python train.py --text_encoder_layers=8 --text_encoder_norm_position="pre" --text_encoder_fused_qkv=true --widths=[64, 64, 128, 256] --init="orthogonal" --optimizer="muon" --muon_scale="original" --orthogonalizer="newton_schulz_5" --adamw_lr_other_params=0.0009 --batch_size=128 --decay_fraction=0.4 --final_lr_fraction=0
Rows from block 10 of the denoiser, named by matrix and row number. Rows with one number belong to one channel. Each number is 128 + 24 x the weight over the matrix's rms, rounded and kept within 0 to 255. All counts start at 0. Numbers have three digits each.
# convs0: first 3x3 conv (model.mid.0.convs.0.weight, 256x256x3x3), inputs 45-53, a 3x3 kernel for each
# convs1: second 3x3 conv (model.mid.0.convs.1.weight, 256x256x3x3, transposed), outputs 45-53, a 3x3 kernel for each
convs0.51:121079126147098143139108132138131149111156160092138139125114147130098118112127095142153129146123143124111149143100093098129144135117143136121095107070145117159146142112122145144119107124104107065101105090118140143143084152126112146118131108118
convs0.52:133120111105119198151116140100095167156168121128152128099095184126145123146107095107135141062144090137093109135109111126120107157165178158142152116153103139162118121107132120130104160087165145136133116101136174151125102097111135160149138109114
convs0.53:119065091133161080142152084132110100157110130128176122152114091133190128138152146155122101142169149122131142127106156098146143118087163123141165149138168163152145134119138139114114130138136075149183152106163162130128117164137127156165128121154
convs0.54:117171122135161166114111093142165126119181130161088124088082101139110098134102095151102133121114114128135172132154103162165118106107119128140144145121125140149121123140118120091126175137122079128081110112136102106168118109117148130113130129138
convs0.55:165129133134133114100173162114091135141103107121162145127104104074107123104114115106089124139136119106147138137143133104115090089165156126117107106132124162151121122114107126150163123122103143089118123167155067117163145153117157129149143109101
convs0.56:154153154140151153107150133143120096157122104141147159105113111102126139076113156161143146143123149148141137123123141111134131160157080115168142145150086136123093173120123117133132107130118189165138114168128160166053148141124141081164099128096
convs0.57:155128127177135093074106125123117132082128143118158155153118154101205109125137140144133150156123125167093106153145105171114129156093133119091154138119126148078167107109124167134145150097129132116095171130115127109158132112127081124102099142110
convs0.58:135126165174141149151101141137106097127172164127148130162103138130110139120147156130079110137139114107167143141151168117149176136164173109156161132116124127127114107146137137110144130158129127124151140121112130165114125131114131111143115116128
convs0.59:149155168111128132128120144098131157126166129133117115125168161087163132123079113089149164115153117149134110132128137117129124105120137153115140101101142147147092126137159105130112128151141148142119093153084132140068133114098146126090107154103
convs0.60:109106115143138133129188123145137105172126108156098105112105124156119108143141108107086113074109135136133185125111171133110126140112116125091131155095136094127150116127125124118112124116151139143081146160109125158144121173130132144138169111178
convs0.61:127095133096152112152121111127108103121165098114112135140155115143153134143179108143166118136118096138127111123141154112127098114127116147166127142111148128117137115130084130136150140119100184090118137117160142152118162144123137169101093154141
convs0.62:108153135131144158111141088146149126127148130134112115130105114128129095122115148124115155101125154115160145135147166084167142154133177127106141144125111109121099121118112147137171158172097088131116088139121119167102156171168154182122113119152
convs0.63:127145139150126167115137169123132121139144131153125112129125081108162122173112110111150097126136117114102106139124138100129157133121146118132121134107144132097145137118126143073111118095161140133098116126147076138161130103130167111145138108137
convs0.64:108162124142103158112155162147128114135127129103118136107143117202114087125167128162145132132130107109124135111087146127155114129137142134124185135101124123125089127109152125133094107140126093123127151056094121093125094128131102170156167080124
convs0.65:108144156152175082117149111148143087144143148106102096160127141179078128149083108154100114140128108125092098118079121131140096141114112132129138167133142166138168160134111128151105153108084092103141168075107129089155140113150145171138102134128
convs0.66:149098126150120136131160109112103139123122112148131151138184122097079129100129117130122126147082076146144084138100123102112149128100097096132173098127164153103142161129156121111094117123131185095136120128114208145123112155156116131106134132075
convs0.67:101112131139077133119109166121129148122165155125170137094149136124126114127106127112108109103104124127123116139107101116159065133146113091145116155121129089127110114119116124128149103092119109161152121148175136139096115110125091100120098136109
convs0.68:119119134136108131194110109113114119171108131136115112132129116119137168167127139145137092153148073077125107102172110144109165142130146130183096120136094124165103116126123158157136144115083126178144100160171110125151133134128121163147112097166
convs0.69:115129127130119102113114150126113097201124127164133089137145101139123128109110131110140171112141105111095075104118128117083115141091175108121114133130148089092168129100120106117111127131148117112107111152062134172147128124111130130155123141118
convs0.70:127116123081164132116105141134114111134146095182124154108138132114123166175155144113151113140160138133127137155147138148134135159091184102135108116173110096149137152158121149161119123157098097131111160148124129162107113105153139122104152115134
convs0.71:115138133128123091147153136148109141148180078145123118191092099149150150125184140099137114156133122128086065122167170151117149144129112128132150100110116106125143155114134144139150077110118125128152142100130158176169127127098139133152149118104
convs0.72:138096092130119109149108135115087133107138130124109131112132102118115085150110102120131087122149142126113119165132122172128158148139118143115106165160166119087099127109126099146111137097111128123141123088135104175078134105110131133138090106120
convs0.73:151106119147164161133140112123048121133142130150146107105150115079143138089109154104087131122092112137170133136115113124125141108121074105107120125144150137118135159118123126106135141122118095113131163156163147095125139120147126103119101109183
convs0.74:147149108195131117157143156106143113139130079105120134102121109108104152106199176104120109106104103124087074116146124129123130148129112103123139163116133085119073137130161128126122122108102113164180147116058136136151125125113130124155108110098
convs0.75:132112111135148106118108101130109112132153168097155139104093084148170117105075159135127103171139090106117113099143151099120088073103121087111118162114123158153141160117131141141120112100113190107134172083141140115110116177147137069134142136086
convs0.76:131135141119129151120103165133122145127114119103103154152159111117123137133148131147136135134150104141094159103115098108111168112109116141095097091139141063112131164156103146146122177120151095118143099120099127113115137128122170094115112158166
convs0.77:119150170134145119109099148151140130116113143120108163079127120157165144095100189136125088131126140115083150149171110138119160138100112160155100145109160097080133166140112115137140151066128139171152144124193146125175131117106135105131123143102
convs0.78:114175149131127116110157093098133114109139142123142124139139164158140102162182135095154150125098162144166141135121165141158116139102166091146110127126143088146133112123101153159071111180093112166163101134100167129145187122118157152131128122168
convs0.79:157139152142149146110126095128152111145170129126126121141159119122133153107133161133118142127125124155169066155099125109124129092109103144129116176144134116106079126131116104144103077127125143140161127099172115153096122134134110096138129079131
convs0.80:163132125150166119118167174099146112155105151146107089180141100102115110153120120112149075137148143107081126167140148117107134105138153106118122123159152082099122141128106108127097126123113134114090108125183127092120107120147137149152130115134
convs0.81:130101140139100137150106078096136136122167153116137108124112149106109110126107135166108091153116117144149120124109139150103145148095104110128110123173101149153152146128146101103152128131146151169154105159124148115143134108128143138162131128087
convs0.82:107123132136095136139150109157136167104142107117116111111138065148126096135128109134172115149138136118110112135155126114147118155175133131134129120133140101134134124124142116121126105158156135131116131125102154150123126132116146121117153113107
convs0.83:128148154104144151098163144128107135088164155138074146150129092135131118146136087130126167141119111132119096159127160120147142147118140134134095159154144088158137145123131141184108119137151148136128148116105136124125125123104152163097144111132
convs0.84:118178156181126143127115160109105099128111103138100115095153147121121094098145105127116118138110154105146137110143179184126092118111134089116128106129131092112063113065093165104131133133119100145176142112151139172076147158141153183143180164174
convs0.85:102175162124134109136109128136105136149115119109108167097109152121110135121094169139136151162179158133112149128170176099127165171110167147140124105067096151141148112133144158144109100113125145109107169059120158115109133130150116129126157162136
convs0.86:137105192134129143089102114115128161099120112124130087165146180138117109114118065120162120121137122157155093149106112123170166099119132162140091102087120140143166118135157160112181111101125148131140097090091115072133080159144136155120143105120
convs0.87:155160122127140079141098114138141117142152144152141135117131070148127104137063120133115141106151081121129101167172148168099125135151146123090114151129139152108099121132131116129129141111104140178155117174103084151074108117089154127146142121131
convs0.88:141130118095100105139132131101117112134150102153125145172149104117121117127171161111145137074133143114117108136153151134140120130138117138119153146180149115130136163107118105149132136124089129125129120122159173180173104143089114121129120169133
convs0.89:139131171154141099104122148129126073120116119127130119127116151152135115120165107139114161147127169107145123099120142140141119124168137130130146078119133110097119104140099110095146143085110124119146103109156143163157118156147115135126161152088
convs0.90:095144161121123116173133130116134094146179111127160097132088132127113101146130075104108097135169107125119085142124181138112108100125139131135126121125076129152132114103115127119129150102127139129136130112106114122086134115127116088117123108055
convs0.91:106170078122113120129157091150151091128153093146090158130126089144129137114080156119109115102107125118113173087136064136135150094160144157121119124142095101131132146132135124122098133133142102135076118135108140097137149096140129108135120139120
convs0.92:125121131091121131076102137152114144143119122112124085133110095113148104128126097107131098149099061152110128133210147126161161091123140121167156142170126131172137129145131151077128099099124129171152120168123125158185142131146144173156149121144
convs0.93:148123105115145122152147136127120145134117150137108113139130127115150096144126113112125127145156193118101128129128085141154115114094077132103145116097125102122129109089144135159129082083100147162158163157122080154140118135164113119124166097129
convs0.94:138148172135139162147122090186140135146117102114115088144155143122151124151139146134116102133116108129076136116162134131159132105115128140140121140140125118113153112140154106141143112131139087141149180135123135107090119105180159123125179112113
convs0.95:138120105126116111118165131124129097151068141140135107135141086149120127174134150127155154150159098128100082089132118125113148074096141112111117133141176101130117150145090135112101108120139099104163198167120153122112138144177127114139155064127
convs0.96:089135135118156141134151095180128154141068120137137093076115074099136109104136118134112097119100076130132093121112118098123137153095176092079139156098074141148083070135122134141132103141142108115130134216137151117153145168135147179123121128158
convs0.97:165117154093104125128103118133106121127132095100130164134130127156210151145126140112157079126112143094145134116113142130128140099153089130113100115129107136144132147116110164141123157107129129136153144112166166067082108096150115124151143120153
convs0.98:078112111128114098142165127125145141151140111126140108148109103159168114171141126143115129150174099159125086149112116104121137135145155132128142142171096090121139119153098122134117094134120138174137137127130154145097140115135099189122135169153
convs0.99:117145103097149131082150096113153163136088152134131183127096108111092120117123119098143110168132095155154177138128114164127152157146084125082184108132150115182141079184114111090133114073165144140089196175131159110148151147168143141177121152091
convs0.100:136137122136088102115162096128135120091094126110195098152110129089139210136075145087097109115079164160136085129150134143139128090059117139107135158156153107116120123099079135115130116166088132145131117104155142130081097091130120155108185149151
convs0.101:103114109139144127101163100143089120106139123148118135149139149150129134082147151128114144113161146147133126094115155130139148126168099094137122138161124131150147092072138132097144115123128057121129107137110125144133134107119133076106126164075
convs0.102:130121096110124092137081112125102064097114155111130091121099178123121124160116149125113147123098105142116119161136113111128079095108131097114114133077144159199163110125126111129133156091090132108087095114120144111115162114151143169139175099129
convs0.103:199163119123123165141140091140172160120126130144151132113105070132137143096194090119120091148104149148141127120152114130134138152161130117118135105134139137124115107145121166152172109140142151099102164100130094141091138124137099148104140161090
convs0.104:130096083107137096085092137130120085135144089137126103120112118093100116102088076122101145122151149126144125134143113093117140157156139083114135119138109162116101137136135113142169132127141136122121116141156143115156133144126135128143109181141
convs0.105:150140117113148085107132177135126141139114099096171119111121100111152137099099125128123124140140136145137100123124154138126134122087103113086094128084113109108154153095087139122102131155121135081128168153099158096167077136116113116132104106123
convs0.106:151140144138152107140113119146113110141109146119143176103108097136136091118113107121106105132116102101135133093143115132132084155124080100117166105062123147108143146131120135112122143151128115098167107097082155072107129162127118119151150108114
convs0.107:139104100111158091099131083116135140180145114134161137111158165112184107120174115119128135135109111120139166134149132108103154121108111119171195158150153177110126136102109129119145131135124118166137117135170137186139099164111102111150162138149
convs0.108:130078138131102121151159149078173143108150127140125150136060118122086071136151113155080089119136124099143127136072125152125167122110105142101099114124132102099116160110134151116117144161094097117173158152150127110148145164140125142104184149103
convs0.109:148127122133151108114118142113122125107107112120144142132136120126120124138109128102088096159137135111121097151156147099098127109136139112097142141128136139138101088096114106097165108089125107110130135131142135153124140133108140113163137127090
convs0.110:135136149134113127113105149127134159138133142121138090212121144141149169109133131149147152118149151121112102145168107091135113142104129093107103132127104122178103098154131129110101133101159080096129107132097171127173160135103109097138125109150
convs0.111:155113121117133078160112170131169141180137100126157103130109074130122069150128108126144125122132166101130119095096137095128145103089127162143126138192151134176164108138136110142133092106096131131137110130183112186160111128156156121097184096097
convs0.112:080139123152103153114083150105197121078068105113148146151130095127076131122127139135132109111139114088147120130128105134149159140110116132102129100100111112163191156154133144177088106092088146114126156101112100124121103125094106086075150180160
convs0.113:109136140137138130167183101114104127146134131172158160145121128129143094114121121133122145130134111108104096133140116129100116125130125113120126128100116133109144150149113122130121134125118111117131138100098150118077132129073134151105112130105
convs0.114:152143130122147137169137112124077113134123133112082100144108097115074136153158166122113109122123106127110124144141139138154136108109130144105145106137116146113153146124114137086145140101138132108103094110111103130148119115106124188159144127176
convs0.115:125104088132132126150109107137113118121084127134138163108083141123113146109135119137149136095160146143120132125091150125099174131119154097118131105146176140140121136128101135113159097128140117122118123151113103154111126133141152129142148103150
convs0.116:146143186178163121137127178144143169107108127128161146149128186124154164122107160143129129138136147087134168158132137105144121169176107144154107106170086115141109124114147109141159130121124156168148136158103116130172139097144139132110113093120
convs0.117:098154140189098126129123164139137140123132125082116148130152135175164136104137153143165111135151162147138127139179197139115114144100139129106084129159113125085155122131099118134113140118126141159111130166111136087162150095147181150161129193128
convs0.118:145154131135117149084091132113130101149124109141087096123118143106087091100146137102134166105091100091105077127116096144126152126139137145160118132169121134113123135133144115112082113133090149143161134120141092123130080142136175107105134136125
convs0.119:124121106133161111138122142116121134142139121132117095166131184159142129102147135102111148093131143108122143145173132131099118095138115105127146125139106120138166120125110137144144097125147134137134108153087127114143119158097136145132154103094
convs0.120:126144146131156138157131094123120127139163121118138143105098108108095103141140126114135135112152130107161116168160155141129111135124176150110124095097118117119140138125140131130132164178150107114110084117094138162153116130146117125134110092143
convs0.121:108108146142129113149142095136131126108130125159125163134150100121131099160122109132092099124111186112153172105059171130140112121124107114087135133139142066125148105118136113134091169115107143119107108152160118169087120159167151136161130133090
convs0.122:126159145140125114119146147134140136140125100156121109106116178068139155104133182143091116087127148109143137151137105116158156097115136181156124129142129110160146124155139148124099113142137133165138095147111126144138123119152130178133136149097
convs0.123:087110134137163115143151095104108125132130142105108137112083102110070083130102111151152120135129123096115085140139152112139065105166108097160050151125171104147101115121103102107105075131048121075113136150096121076072134147090149119084140089132
convs0.124:149166108103185190128114145116190070118111122159153173180135132159144153131133144168124101127127107119122133123123132084158120151122174120141119147126127117118167146152126120154104133158110159106147141161137120124135102116182117174159132129155
convs0.125:106103133138178131148148098123150145119127100162144124097084109159121146154130104163098100133115124165111127133122135093133123159142145137128151104110142156098154139119117128141106131104142144167155129135085150127084112147130124107119124144130
convs0.126:149150136098130137104124090124098086095111137121145135150158128129162197103149102091140107077150179139176105130147162154117146104154145114136162139126126156142138126155106127152134076137126117152111159180149121118181099117127164121094111107110
convs0.127:115171136137141101128120109146116103174118107076130136132137149106143117159167127105113136116084141126087077147125087069145185115140133091134116120134119127125083122173107110159151123117126108106074079132123109153186127154146155171112196157159
convs0.128:151074131115100147126124101097141133104128098103156133135088091136111126150133123128119083131123136096101122155148125146117132142071105130128146142088110125134111147133130124119096160129069082096145103118136086081126131157099121118095130105141
convs0.129:112126128122135127142106141141141105126154110108130097132177106138111123154093118153135128130119094160135098123109154173109134131128131170122144140073099135150110120110110099127087158109136128104156121113112095133125147139102072109138147141137
convs1.51:143113120121138140108126137159116141093126124132100141134123139149150109157101114126160140136147147147138121143135141121124117151135144139162134134129131149132103148117125138138134165135178115092078147145094153139162155138116145089136120120129
convs1.52:104107144125150081108134115147109145145126124125137133140152130149136117154100126160121115123127131113151101135163145123160126154149143126126137108158129094121107130128114158118101167138103109114111150115097129078112101118153134140135129176146
convs1.53:138154140139150152172149149132149179147163183119119136154119100117093072089123089114172166146123116126100115131094130148098102167116123142125112154110134127134135114097125103159123107175116154122116123175121099114167116109100113114127108090095
convs1.54:148143142123108102140105116118141141139121127091089115124100137112117111128142144164135143149137157134168159141134146112113113168104123142142155103123126140132110106132130128138133124151144129137138106167154111133145134126127105116127117129137
convs1.55:127130100111119074075138118151136111105146141131138148127169154135139148149134148119120093116139160152203180131110122125122135115079146149151109094105117115104096154128152110137128150118172131137140162138114153129126133112150121108157133147123
convs1.56:156125133129131084119156121173118165100142185097061083140115103095137090166140120117118135107119125108128140090124148105090105150112128125110122131097110146087090128129175145139139136090109117131081130112114102081125134137152102125185106094154
convs1.57:178130163140140128143158125142128141146111198149136112118131123109121098120112109136108128127124091108127126131129161114091050116097064135111142142102135164125144112109121170150161135145127129131065150187108117159115123161135123145141115115165
convs1.58:129144117103104136121112127144163122120123141135098129137146155147103128128119100096121113122138108133149105078092059108135174121116151140130142163129147116150130117142126132144146150124147127104156144087151137088140080139134107112168107125141
convs1.59:122116110116136085106182090145150162138142162131085141164157104184163126096140164100117070155187112120137091148192128107166169083094121133173148085164204095113163186125141148122149118093108177134089176146126147123091166119127118139147146171139
convs1.60:108130104115154101158163160118122143094100139174146123096110086098075098108082120119124133143120149170110118154128133163167140150147138132146157145121139119140103151138132120131158108127114155134098145113108118112113126103105140141109158107098
convs1.61:152138134156113130127152133097118129083110143136120162179101129135108120167141148119133095127120102112105134149114163134130132118126113123130072128122115122145150169144140143092097150121090122105139130084115128155096119129130147135136131136135
convs1.62:161073166158140145148143122120115165132125194134094120156110101136167067168063099091133152186140155104120186168071081114107105133147126203141161178159132122171131131114124173143146172107107104108096138136108073135103134141143121146133113068138
convs1.63:131134109174147057106127089109136155095143114086123130075148092126129098180118115155139101117134088130155112174174140147138104132093144126132130107146116130158153157126105164149147102167167132104099122140106137134149154135108062135132178145118
convs1.64:145079106125146139139149111128136100157114149096126155129077075083143101153175100126061097144087082110147112139173155127131146160163161130102171137110178138112107170144165151129154206097072157110129173117150148116138114177138129122143123108139
convs1.65:158142152165148123116146127125116123130109078108080116155184116130112058124122130106097140136122144162100151104173164117147158116167141153156129143148111114140124120131127165153132144142119129148121096154125119127114099139107115139167129153154
convs1.66:118172156189175116140150130138097146125141127076105127182159135179138130138139166111092096104109145127068136118186179124121164130135095109155103131126134083103122164145117117143127101138092119115135123122153118080126095104148110117189150149201
convs1.67:141114091136163147184136138121123130125112093097110082114142138130135133145137127111094093135106135113105105164131121122114100115129117134079111139144107113132148117150155118118138154120140111128130137137120103145119130140139136146134136134141
convs1.68:120140110087072129150116123129102112132141125146137185130128091116120125152112124099116119105155119139126104122171149132115124084098132129102115122073128123109179127113118110175136115166122121104112125112161113104161138140112122064159147136103
convs1.69:174118145140125125146141104128168151118147160099119103157132152107129134141090138148162115121112108085136106135115134140123116140109169118149134141125133134156131135140133131135136131122102135113115138154147122150107098133132133138112117103134
convs1.70:126128144162105150121085126099128102116104107127126100139130087132155120168169153121135142108151108118110124136145090115124103164156152118157136121099098154159182155137101129112122127115134117100075124121072098126128143125113145125093163138064
convs1.71:119158119111149114107115123136139141133115119127095099098091095106061098096138187118140123115160158123145170105118139099106106102089126130153131114143107129133092135139149112101113146118117137132150151090138154112120117134161114106145132139126
convs1.72:125127146091104148128163140134146124109131160112179149138099108152127165124138134140103126131098135121103127138119113087143124099136102113126136093129119151106162143170147144170154117146115134146122124122144167155175117161148148148162165151156
convs1.73:140145177149182112184119095111142122141137159147144112076116087118165166100114155154096115112090109115160141140162136125137116118119055135076140120099137131084056166181157149128122150133124142150144132140101120111137115114105139166156114167160
convs1.74:146103123099090124139080059118102099121118132136144116153132084141122081150124104147159167149131128100138104183179130149169101108181135145189134135124140166102142113119131137136117123167159092104104125159144134116110152156114107109131151112154
convs1.75:106119123106138144121162133127111119110150175122139151141159145130108127147074089139092133158151107133145096096150139134159138140153174110146138130100122149148115141117121140139108116138169139131160142111137150101100129105110153150122109108128
convs1.76:103125075153121083138117132181139125123146155110140165082132140094096140103071101144119084142121137158143181154131120199143101129096179163133138157120114164127110108093132115170135115140128141128084121109135149147153144141118123150127135157101
convs1.77:141124122122117117158106096119181164112128145083128105122150174084079123143137128108122130104104107091120139148132148135112130148109140123163166156163094151137114087101099097109102127118106144096110088105099125124125152121126128161131110143153
convs1.78:186148101171135079130094120141130146088136133065144128157137166155112127138158133117149130104185165097155130117129102132113093131120110110083130126117108110131146145112099130116087144157106135092137111055127145080137138136130124143156174159149
convs1.79:119082128108131120086131095126142059125177117128129125121127089159127109128141111094151043147140086145135139113156121129122130132143183179157115138130161109120120147150149109158146144106144168093119124100132131106135139140171126140181161156107
convs1.80:082156140147105081197129126121127129113161095132174147153105110176169143102061083095136135086115158130138187117140126114129159113107098137146127120126144117076120127121105169160143164177137124117141100151148153084127174130151143157179166167138
convs1.81:115096128128112129144123140155113113086118098143125118149133082147124105141123160122118128121112107172116116117123152089116138132150140121144131104105141161101142123108101114135124112137141097099129147137157143156175110144090123049080127107127
convs1.82:126141159124127169142123170099115121111126104114097124142167114158137115146213161094152119131137154130069154124157135120108139125107123140167124123162164101133158146144088113109101142148113120090125141133137117125111137107124097112116142147137
convs1.83:120122137112153139097138127107099150109119128115110133133123095146133119138140128131129135107139125104107125147127117134124151146112148138121134126112118160114120134109145113119151151140124132140090146148082121115105130118112115129153140128137
convs1.84:145114105140146092126163125143188142134149180124116189067100070091150120120095079126089099139147139114140169144157143115116143109100103146102152129150165145159158140115139100106131165151120112104109090155124092107089136133103125121111153120141
convs1.85:114094131103126131096104134136145155126123148122119123123117113131137141122160154131153133119132118122118140108087122119099133122126179125098123134134134111111128111131146138119139111113138127155141125155107139160140137144135130196132105144164
convs1.86:130138122162123105154122094131142124134133118137143152183129176116087148154119128130140101138130111122123149168151149108102112154141102114103136134115149145167169133132145146119088115102098099103168135141145106116110102143132146157095067132108
convs1.87:136132150153117157122165153101124077118159123144152110123120112160105176146126109113146141124132123112161143114118131105099140120100116075117120086098121106140156141130089130175155157120145149126132136150120132103091117148121133131134151145121
convs1.88:122141107138178128114164139134124158155107131132068097124156139132138132142125112111122139104142163117119085132122135144120095139102116132152145110131141100123114147149121139146132113140109082097110092115114129130158134143119135138142133116154
convs1.89:095101173147115061114098110148136137153135137096126086164145085127113068156141202132142120109091084145128130122199210106118132113117128171125100166132114076128112137134103152175145157166152155115104110120080111135130150155136105167132155159121
convs1.90:109086159138151118117147126165102146183121099160147169145159117171184138151125160129104111146120106140127093130168162117113082118135124161107144153112125112096132110134109138145174158148126129129136142164109130151127153157149133135196121144191
convs1.91:118151136164126149146134124122113088137099096168146159114133095125108135115132130100128124125121129148140165122138094137144155119131143142140168149145140132116109163159163139139135123117113125104123124127117165109137120115126130123147156159107
convs1.92:103134116133120115136130143135173140122105115134106095106131129135098116180159169143098106156104104131128126126140144118111091106105123147117176109100143111131087143116140134125140149125150127138132101107079117153114147140132132108101138131116
convs1.93:130113139131139112124133100107118114116104132109114139127121101116126159131158135131145111124155149104138153127156153110137136153145127125118140138111159110105142153142144135136116109099111108087127146151108171160116129096132131129150110112148
convs1.94:140110135092124187108165080131170128168184153076135154144163183165161148164101071119112123108167162128171130174186107099147075126175096102108187121111153119132105160157121136127138071111099140165140137105140106096061139154134119099109122093179
convs1.95:106138146150122155156174196110085090159133142144112151117110094152120134136137141160130153139074152118128099168183121116102134121115098135106122093109134111107130152133132138144169166117109149159152123126197126060114130134123119142198148146150
convs1.96:167157102161149104177151079140153127196155118087129145127123081127118123161121166119130115186169140138169100148167145154124125120088150157139105156130108121172163111131139138145135150144117120117121095156137126104141134137133129139124119128102
convs1.97:128145176173156121126157183110096101118146141178166171141118127148109086151137112101087118130096155132153145105128155086141111093132112136127115140127137107177165138160088118132137111118104116123115106106131138153105122147159137115105147167158
convs1.98:130113164132178139154173174132139114135106081138099100152120111151121111118122166110114124086065087114133164089103107094149162073122107150154119156140138118112078134138127149072117119124145131134162134093143129153087134116120152122148114127164
convs1.99:189154146177123108160093160095100095097110111058072110158140152081120144129185181097110102104113118110133153129185133138151110103136140113103112072092129104122145149141122176159118113134092104092122148149167140124141097123130089121160127102152
convs1.100:172197131159135135139129080098110121114132130139123115111131119099130100143139097136157114106171180126131138144110143149122127116128125162157165112114141112171138126124130106157122130172144146177163154120173127082086111098122101134126155114132
convs1.101:142125159129092128123140107118130099097120111131159161123138122144169157142117092144111142110141126089139139156126121139133156151124141114123152149121139139147112114137130117120122136139141091104141119114129154115154164128125153135139156131111
convs1.102:151111111130138104139128138118114131114111138111134121148118116119121083160142136110092116117147126100100119139174143163181116145133064126102106143122120121149147146156134129151149142128135129127157149110140130147138141117133113074078105132111
convs1.103:135132133172159141148116137104111124053077125092114147141116145125126115150143154113101098154139137140143169128105109100098085097113114125121122153101139167154116155137124149077109155109158130120124135101143135130150158124173128120127131121122
convs1.104:145121137169147129159135179144117143143143142124152152100138122139168139150118120117083106099147144157162150138144135134132127135114108143143123169159089114087103128125140160128139126123133117155133132123121134104133150087137128135162115108157
convs1.105:124142172119171147151120122132136134122148184130137142137138135107145120147106109120138109103118133103125144123115145130132136140096146133162130116153151113082098116110118163127102129145148140122111153137110113117063153135122128150155123162136
convs1.106:175178142134126188109115151135122095130134156126123159164105164160167179130154166098112143113096148132124138150184133139100132146168138135118126168126148108118099139110142132105125074042108175105137163068139129107097097144131141132167163139124
convs1.107:157145129141167142121138139125146136126126135133112125139085067143147093119104126130151097122117108098150164119128133125105130156097125144148120121106134108077078129148167130140151136137124096117114121118113122137100095132179108132170129141178
convs1.108:152135128119070074150097107124128117127078103116154082158082112140064145140107135099117121140131128160096135179133136174110119127144130157180091126160098112129149124083103135138110128102087105113099117099096098125106153159114127164111162124109
convs1.109:124149152149162114141149147133105138147130169166137133118113122149160099174137130097127123113124138102101171164133128093123142112141121144154142147162132126121128121108116112134137139179160111110096103115135137163114142123130114125117142154115
convs1.110:136136124142088062135096135151158118121121081102106109117126102136092140109105146102104108104092118078081152092151182143135140110051137115122110129135106129103132120127119121101097125134106088066099117114114143100133085138143122134153119154126
convs1.111:119114163150123123140128113126154155121116127105089123126113118089128132153117119128123143106101109142148128143136126100118136166159144145109115102134133103124112099143120146153168116155154123112138152172114091136123116102092098145119104117139
convs1.112:144146166131124124132152135101112109106096100097084122144161136149142165188214212105111149084068088121108133137111175102056101131105125138155134126172158128115093127131152101117133108079081125127090125188168101152168145149156142157173140117142
convs1.113:111109138137136116126133170091084126111112150144154170148142136161111139084103128139134153115130155106095145138130139172132139134130110108094132125154137153133137140140111114121129161146119141165132128123107102108122099119130135124127119123116
convs1.114:133097118128123128137121124143155155165156151116123133130104130143104135116134133157118129130117102131162138129129107119119133147157139129104132156089148144157124146163166154099146150156166106109100117142136094109127099128136118084141138110127
convs1.115:125118130162133102137147107101125136113104142130160104134119106131120147147138189137134132136114145088127105123166121128175118152149119128148143139134161127145150136120137143154123126118120098129162094120137123155166086106111119087119118138125
convs1.116:112164140115132084109084107134150125175084048146119086120172115116102112162115098059035076111123086151158080149197113128167074117133117119150143108161155081117181112101073144105123110125121087080146115135122103094132173147090165119121167145114
convs1.117:130093135156089099167094144156094131139114137115116127095128092139137119085123085142097115152088095177104102130126117127119096135109089120120132144134119167123151097144159151117167122134120096124111133160072127102078101097115101124118120123151
convs1.118:116161087068121120125145126172128172151119112156114115126171120161143123108144167125128104131111155146117164129117108157119135120104137141191119104135081130074100173106104147156133133143103123137054129128097111102167096142105155154132121161108
convs1.119:178168102172120088127131114107126104100147140130147169109143131134107142161132124142131120143154126123111172119106096110099114116110132125112098126105094138153119122071121111124129131126121146096139112150145132175150160120139125110100147119113
convs1.120:147122100166124128103143129120124148111118136124070127120098153114113113113097159133136113150158139127145114129125129140135125125111133141137124121140147109143140111069079121119124134119111139109115149152133143134150139147148135133123146129108
convs1.121:113121121075127128134128132102105122150140093141114155119137165122152151149102118103106135115154142152135104128131117120144135123145176111120135139161148134141151127110141141112126114125109084152106079138135100108136138154123111121133101125118
convs1.122:171148084111148155107145107151076117125118125135146133078086103123087139128143111148145109134155144138101122100048099118102127116117122124137113116084119149098097149125123119179134142120135170119118106130129083104171123155159139134109114061097
convs1.123:150147133108139093109165119130113115087114118141119135114128139161194132136145110095136122111151159097143168129103126107155150138131103138122091096081113142152115154169181159153120152150084145098125114103133132131144113102125124123169141138141
convs1.124:128145198144101146108092133153110120174136133143134126161132089134116130121050107112076108107076084139158186100160148170106117127115101135151138102155113121141094104143136121117128077150115121076118100111121148099076139140137124094091113157158
convs1.125:140143126125118099138083112109125102148150138148127111147111120121086098084110134126117106140128140142140127106117118163172133122142164147141156135169130111118123132134136165171109127164138122116154139100135134097111117114139140117127136094119
convs1.126:166149113123148175091125143146139142199161124130116116145154109086105093145152146108103144110142164119121111179175148122144112112160149126089102089133105078151115152118149136114139148116154116104074068126092112139162184165118142134113146103098
convs1.127:094126138108122109142181112136170146160146105125130103114116128151095102193127124132161149127107082148126065157164163127138105130109115118124107122152173130129161151121121180146109130149124104115164122165143140123145157133094135098165102114139
convs1.128:133144132110128118118113119147140144127152158118119133133143165113129155128136152106157113113153124151127133127173181133123141113130129118140091095142094102108094121129132136144121113119107140140137128131133136128121126136140118134134121121130
convs1.129:158137141122151143124152117136115119146129127144116110117168103098144114111092146106134142163154181118121117103137186127162128129116162185176131164147128146141116135115114127133149160107136126120111155135134114145113132142137126116159140133118